Weights of a small sound classifier: 26041 training examples.
Rows from block 6 of a small sound classifier, named by matrix and row number. Rows with one number belong to one neuron. Each number is 500 + 40 x the weight over its row's rms, rounded and kept within 0 to 999. All counts start at 0. Numbers have three digits each. After the name is the row's rms in percent of the matrix's.
After each neuron's rows are labels from the 100 clips, of 14976, where the neuron reaches its highest value: "top examples" is what is common among them; "peak in band" is the frequency band that holds the peak. Only what is clearly more common there than usual is listed. The data: short read English sentences (LibriTTS-R).
# fc1: MLP up (model.blocks.6.mlp.fc1.weight, 1024x256), inputs 128-255
# fc2: MLP down (model.blocks.6.mlp.fc2.weight, 256x1024, transposed), outputs 128-255

fc1.254 106:459487449499503544454517601498528472470438481448484489547531522518525451511461486484450493490532560500422463513494509485428476485584479572483549506454477501579487478481457585525492545574593506499496533494538486549470476464517518479529524518484517519578474519530501514579512525545550522490552426504519462477507519516479448475487453536562465476488575498488481512471474514522531464433470
fc2.254 097:569518509519532489436431471452414540458503555487487550519544505462526571492407468380543434482454460473474501531551472509451484478484466464455529484496516455461518488432526431479480484469537483540611471477491490488442485501480500552476526485598539484410505441504445529539505432449543464541503484456512529497466518514474524510476520481544508550457453551438510566554511547472535415487481
top examples: the word "she"
peak in band: 250 to 500 Hz

fc1.184 107:510473548454504446482488501457512454452522544502516511495558560520533470453402466471500535531448536470583548499515483567464481523493488486510461478516488552466531513589505449430491499498431473537421507459482507434473538477484468453547477505463487458530539533506555459569469501476563457535484478517459517517502484550551475512528478509515472554564525496529538487492598521541517522544486
fc2.184 106:471477532471485485520491422504486516496546611514535520465532486437475498502513488562572509461456474443607464506528481484565505473463517478550528525469495482456512515518475451567460506497538458487538506534500578528507542526420413500437585444434551497527419423535519475480548494444450583488496497523508452475545439487494509523523531471516562479575492522547534500506522522463518416514532
top examples: voice: male
peak in band: 4000 to 8000 Hz

fc1.582 096:512520430486505463469462498444508502480489536412523607464544492468509478514492477450460448544454499438490496579592521583571485480453534503434501485524531487506516509500463447519435546532461461549459541529516501463505475532480551569459492569500448529535578528510484504458465485556473495454443464451473566444484479514489485496516473514519440533478511499537559433518510509463502456557571
fc2.582 099:498466433551515549425487543502452409446528443572471492468405507488537548447460461494476539547493455457447459468464512547547478542480477518444506526473473586486401508482523512519519531505498508452556501471490426542537469522428461508463474520467460513447475442505531451447546513493511515496519527456467492465522481523535497542425494433487481544561456523488482458496401525438493475507483
top examples: voice: male
peak in band: 4000 to 8000 Hz

fc1.579 098:476416493485488468510471517522503472429562396534511469552428502508517513468443486516464486401511516497489498515509477476450559525410431508564495437544457537547506438448566528539478490442516474498541429416489522528499517505526399504558457475514397462463521454542483485486520541508421431511553455427478524510474476570513476495538476462464461566475473502525469575525508513482573519498487
fc2.579 096:459574542514451523442480493545579458518477476476556534476511443553566437429490500487516463575507548467571511526517561449532574481445482501535439540516502457499494491515502491595471510518482488495474458534486539510516456465473498461499513560461493518411504518560514471497412507458534491570509511562470476532478461479516532395553482508483447516483595451439536442529519538477467526496531
top examples: voice: male
peak in band: 4000 to 8000 Hz; 500 to 1000 Hz

fc1.394 107:445475510486527487535542529476510548442552550511553490470572553509506513494509445492502539509495442529563480425486458498444514500471414483523475542445452475507479510503494564528567538533509507497487514514516507521513549482506478530430454537528481489466445559526525490442557466543509566471570508490463443487487495516560563481493487551434484486517460482494527617557560483491460500530498
fc2.394 097:451484518531459475431552474513578519531513507583512527596584524501503528410496436497486479471526506438498530551458457480478501547498515420472559457529523511469532534505497495468442493450539519554518436549503487487617544507459505444442524479488494492462577511521424502538486520511550516492574467498512479440526490477472448471473459472486508521502528504484517498602507426506477492522508
top examples: voice: female
peak in band: 4000 to 8000 Hz

fc1.484 097:474507490450495551508464560462530535558547526513544446526487529492484470519443532520532475496497519543520500510421455477566482474478452553546533506495450526535527455507526477441475508529540483437461552518429508458505502494476432458492591569473453529524546471559532493424503488450536533561464515526508463512507437436458571574469549463504496509489475423520558496559476471485529476515538
fc2.484 106:428461484489484518411471515519478502501494503531541488440503498445553492491489463449527513467444541465519480477499423529540482578438553469440502484473551513574525525450464487477512457602586489480551445432499516512486477468509400594557566498487521477552557507505452505456474467472534499560551537490507511425427567511472549457472508577515554504500502496502518505480521502497483455550454
top examples: voice: female
peak in band: 500 to 1000 Hz

fc1.359 097:584505504489540556481598481487556516493547426549496528473458451524511496483424436476571536412554526470393488486475442471438521503483547481482491475478471517459483473527534450467469583595508473506556529545526481513460507481448484522455490496442506511446470516489492455450544484462559481561523479526489554520488467501511481470518459555492514517446517476454483516491455526509538492556443
fc2.359 109:494496499532493481508495477505434474528461500508579452525496456511475532569535508483556492569571483539428495531460470525564534498539546529549498547533511491469569489455488430531508525493446486468534436445522508507468518557571463530537469471595504479572502493457545445486548481458449581580509487469561491518518542495516478618520528525497547483465493569541476546504578476500520493492481
top examples: voice: male
peak in band: 500 to 1000 Hz

fc1.461 100:467480468550500592481484493445481489480573458522493524562474488477547468528585501441441505486619523533521507503468525522517568511516528447529516519464421525493526555491518507497496473502450513571506368530462502542487494443574445489519481458484493448484477487463487507528512521518523485589431476471523546534478498507518487504495478458535522562386463519532515530540541546521511538542484
fc2.461 097:474457474457467450492507394429458498515517494519515460482494558457504484557516503558493486483505525545482515499550493496462489491524590404485616520523451456498457462484510468509539466577478479464438430445556468611493472482497446487524523521513526547487535559493564515571481475544405435554497546513570551483537480509484542432618510548491536487528510449464516488469503495557565474510536
top examples: voice: male
peak in band: 1000 to 2000 Hz

fc1.727 102:422489566528465526528477471504530513495508501494455497527441525479533467482509511523567466569586534417445525442508492510476584499418498444464503526551498485536490499457518511487429563510551476528479521484427504512487485530559467484449589520521518493602484515454533506533529492506522535487533496514572510481498549554490459552546469492471543580512479515550505506511543498477458480541543
fc2.727 100:452511557552541479421478549564518536519485500488474466557458463560551532490469558552515473418591558553527528459526492568485439486506529443464490547476490506569589484502494446507458520497476505390475533454486586491512507455465579469436528482454496496486521493496499493447487476391458516448479501406477486480488476461487565487504458554577531517475601515440506521549454551525530503526543
top examples: voice: male
peak in band: 0 to 250 Hz

fc1.540 103:407440515554465511494524522482486447478468495515514512585491500520507413506567542490483456542528480492422516482542518489483452498513527509489482487491496471464519498513500473558510492428532543558502481493509450460516615526522496536479463464519536540486449478513533480457497533533500436458518473471518512468505496486487536503450488450562584545473498524556576448520417549466513506534488
fc2.540 108:542498529524554518461509499527403520559405522532455548493480477551550494521494524475549557544456447496519510521458525534439512499496485515568492500461514517488428438529507480481486537507532493486484426443513478505578491483504483515520521420524480545448513538558469439588520486485501572477525518561526510485437511547543467481526504467495451459514495517560437472459532511494480474467452
top examples: voice: female
peak in band: 500 to 1000 Hz

fc1.76 102:538517488532525455497486484455549500481483536574562499597559490572514511484529477449548520504487502515507504544488509482553524473480445469585453482420541490503539434521487474463524490527484520545441579517509456564525492431437475452558471525489513477460554430522538459494445451544488523535465491522512457476529460554573555466527488452505477511440549493498419518548495477510550454565488
fc2.76 101:474439521460461530517478423545528519405431540485506544564520492535545478489532484457531542495515427442475499508465484560490444552520489545474464570507482524486512498528393446485526542524522493500489538476514484536470567486546530499522465502489443376473496509466492480558503600530484493530500511522489505546488413469545565503514458493560554556443482484434460481450465455493554525475497
top examples: voice: female
peak in band: 250 to 500 Hz; 1000 to 2000 Hz

fc1.152 101:443478519504484468547468533561506535432433520530443555480518527494569529541484545474502493514552486517430482536539492560508476500435440451478484547517519418476470449470606532567502510452502550471546526489550547508456502503526423437516501490542487494451501521452521474480464528508458498521478531512513544505484548491469546464406500536503501513461592520543536468510506534559502495474544
fc2.152 103:461501562510524568507496598461510560532501533548427540501455534523517550475518541519505488482534584455449558429471408538510486469456483477524478544531506465487514559529521530468554476586482462507575496479496464503473493496498491481446404574536619498513518464487497514580471485558449481626486519509496446400458526500575481533501467450478503486511469528526478571473525497526532505496524
top examples: voice: male
peak in band: 4000 to 8000 Hz

fc1.324 099:481416517509482583501482473501481443516549517485581530570580431561421495541526521474565512460517503506534568535449481497604534503490459443504570449515508511538466530494555576490538449496487459489549489473461536500505555553490510527498569536426493531508490495453512484504552582439537515463553463501469524479545477477381490507477523569530549495493506483512505526417469510510591591530503
fc2.324 094:408500509509475506488503491456499533424480502548557490597434507516518529516512507449515469445513531536428530455526465489441458498523512473522471458410510592537491543497485597489523566437484492515490509499525516520543491513489553492506517505501455485519404445520456571431472491467505539448564485456514505548517462532490516554512512511558564434521528395563477455494517497489535471595521
top examples: the word "was"
peak in band: 4000 to 8000 Hz

fc1.47 100:510463546497548513500464501478479490547511458478519555503465542463527476567572522492553453537469482489435585463500526543497476520487431571480513526501563522496484429498487512531528519555476455498472500513439566474498519431528443547459463472472482503524467502462520480486503519500497432497497501551480555509439541509584582466486490481526462610475546501517456494473538460419533495505516
fc2.47 108:531582496503493558502511516458451531574505522482477519525553523452438478508499522470555515524490485483469468538487470535475503515539498595538534478508581530459546523453538465527501558487482570444509442516508442539488508459540448494552511482511440427514450509435451525566413512505423480509502520482518492467445475518545494456404485441445512490451501548452433530473519527544539496469523
top examples: voice: male
peak in band: 0 to 250 Hz

fc1.349 100:480486522513510548453499529513466461494479483497506493516461528475525527455502469490517520576432480430488476498515430490481536507436532523533589535417476502543587492501506529478587445476529404452447507483455545545431415539513527424522488431597544530446516462537538495516496484509462434534482469529484462439496460562514526525487461587482549487527572524487577554470452503495476540483521
fc2.349 105:480507514519494500507509489500564434501451539535413502448447535449498543587472516519553484575522502479477566600502515522567582516480501484389469414526452480511543421461454463593489498499516503540500497422499482427484440536476416467461501498516453402536396425480503477518479498537534509504486441555501490531467537476510548561488449442437485527476480501474499493471520514485406458492429
top examples: the word "and"
peak in band: 4000 to 8000 Hz

fc1.620 099:547487494479508506546475532545532558471465479433491489478435527516474550530425460528464513415447445469573548493442519516446514484483461431488470464470544538533559515468503488484482439518462470507517507425497490508540484551465495572510442537529509454448539538490496456499516449460449564447473475516483582520478468458479471452494413410515551438447525532509570506446507484549561524528522
fc2.620 099:479542533471504564480515428493472481457464465479451513498419541496479413424508521493539591539494425420484428478543495520547534402514489543480504525459432511488490498541557536490497453509505403524514517469488512459520517514497555435490497528521567536401484537524497476520518469509530544469520534462560467527518567499490503512563500487505467552436424480585483486544499519509463529487551
top examples: voice: male
peak in band: 4000 to 8000 Hz

fc1.86 103:522480451495580522528474528448504521475560509505509526480512476465571501474491473445510463546542476512477548479518512439599492575545546479522496438445467564548457451480486478558497541465495579513593577520525517533461568480469537513502493524559469520500561485533437464517490541454569531445547569495484577437496521589486542485435527501582478451457465500478491497529402464515479532496460
fc2.86 097:488491496549506496509581485534537555540513475477448445530527436478574427513533459512456539502524510498461488524496520519519510493514521492528514466505440506498442494461480511454513530445545518511533459436502482501469483452490485535483449451479491497489477501493510489476608469456537482505543457507533549427447488505499507416530541488475566572433529472532526527429459452564519482567488
top examples: voice: male
peak in band: 4000 to 8000 Hz

fc1.344 104:518531526538448500533473481512507477489541554492431487553450475455519564427522533514569506477490522472487511483514471488581507517474571447464573581423496562533550496487586533479489475425493560500457520454498561533442570512501502500499573459454553473479427402499523485453523456446449540512514426474485513482497474539459576467525493488494479558508473427477410484515532462541493450519505
fc2.344 101:437538484558527518457509514497488488518536499543508443529518510486483475509499448518476461569458546482521522507500491518512498561514378438550474510514520482482494475476535475548461452525487500531565532474520581507446488519566467518512461397535447503485530417557612516468488425475544471472501493560500528479496501540407502487510553546509527517461582404477487470486538461562498511425443
top examples: voice: male
peak in band: 1000 to 2000 Hz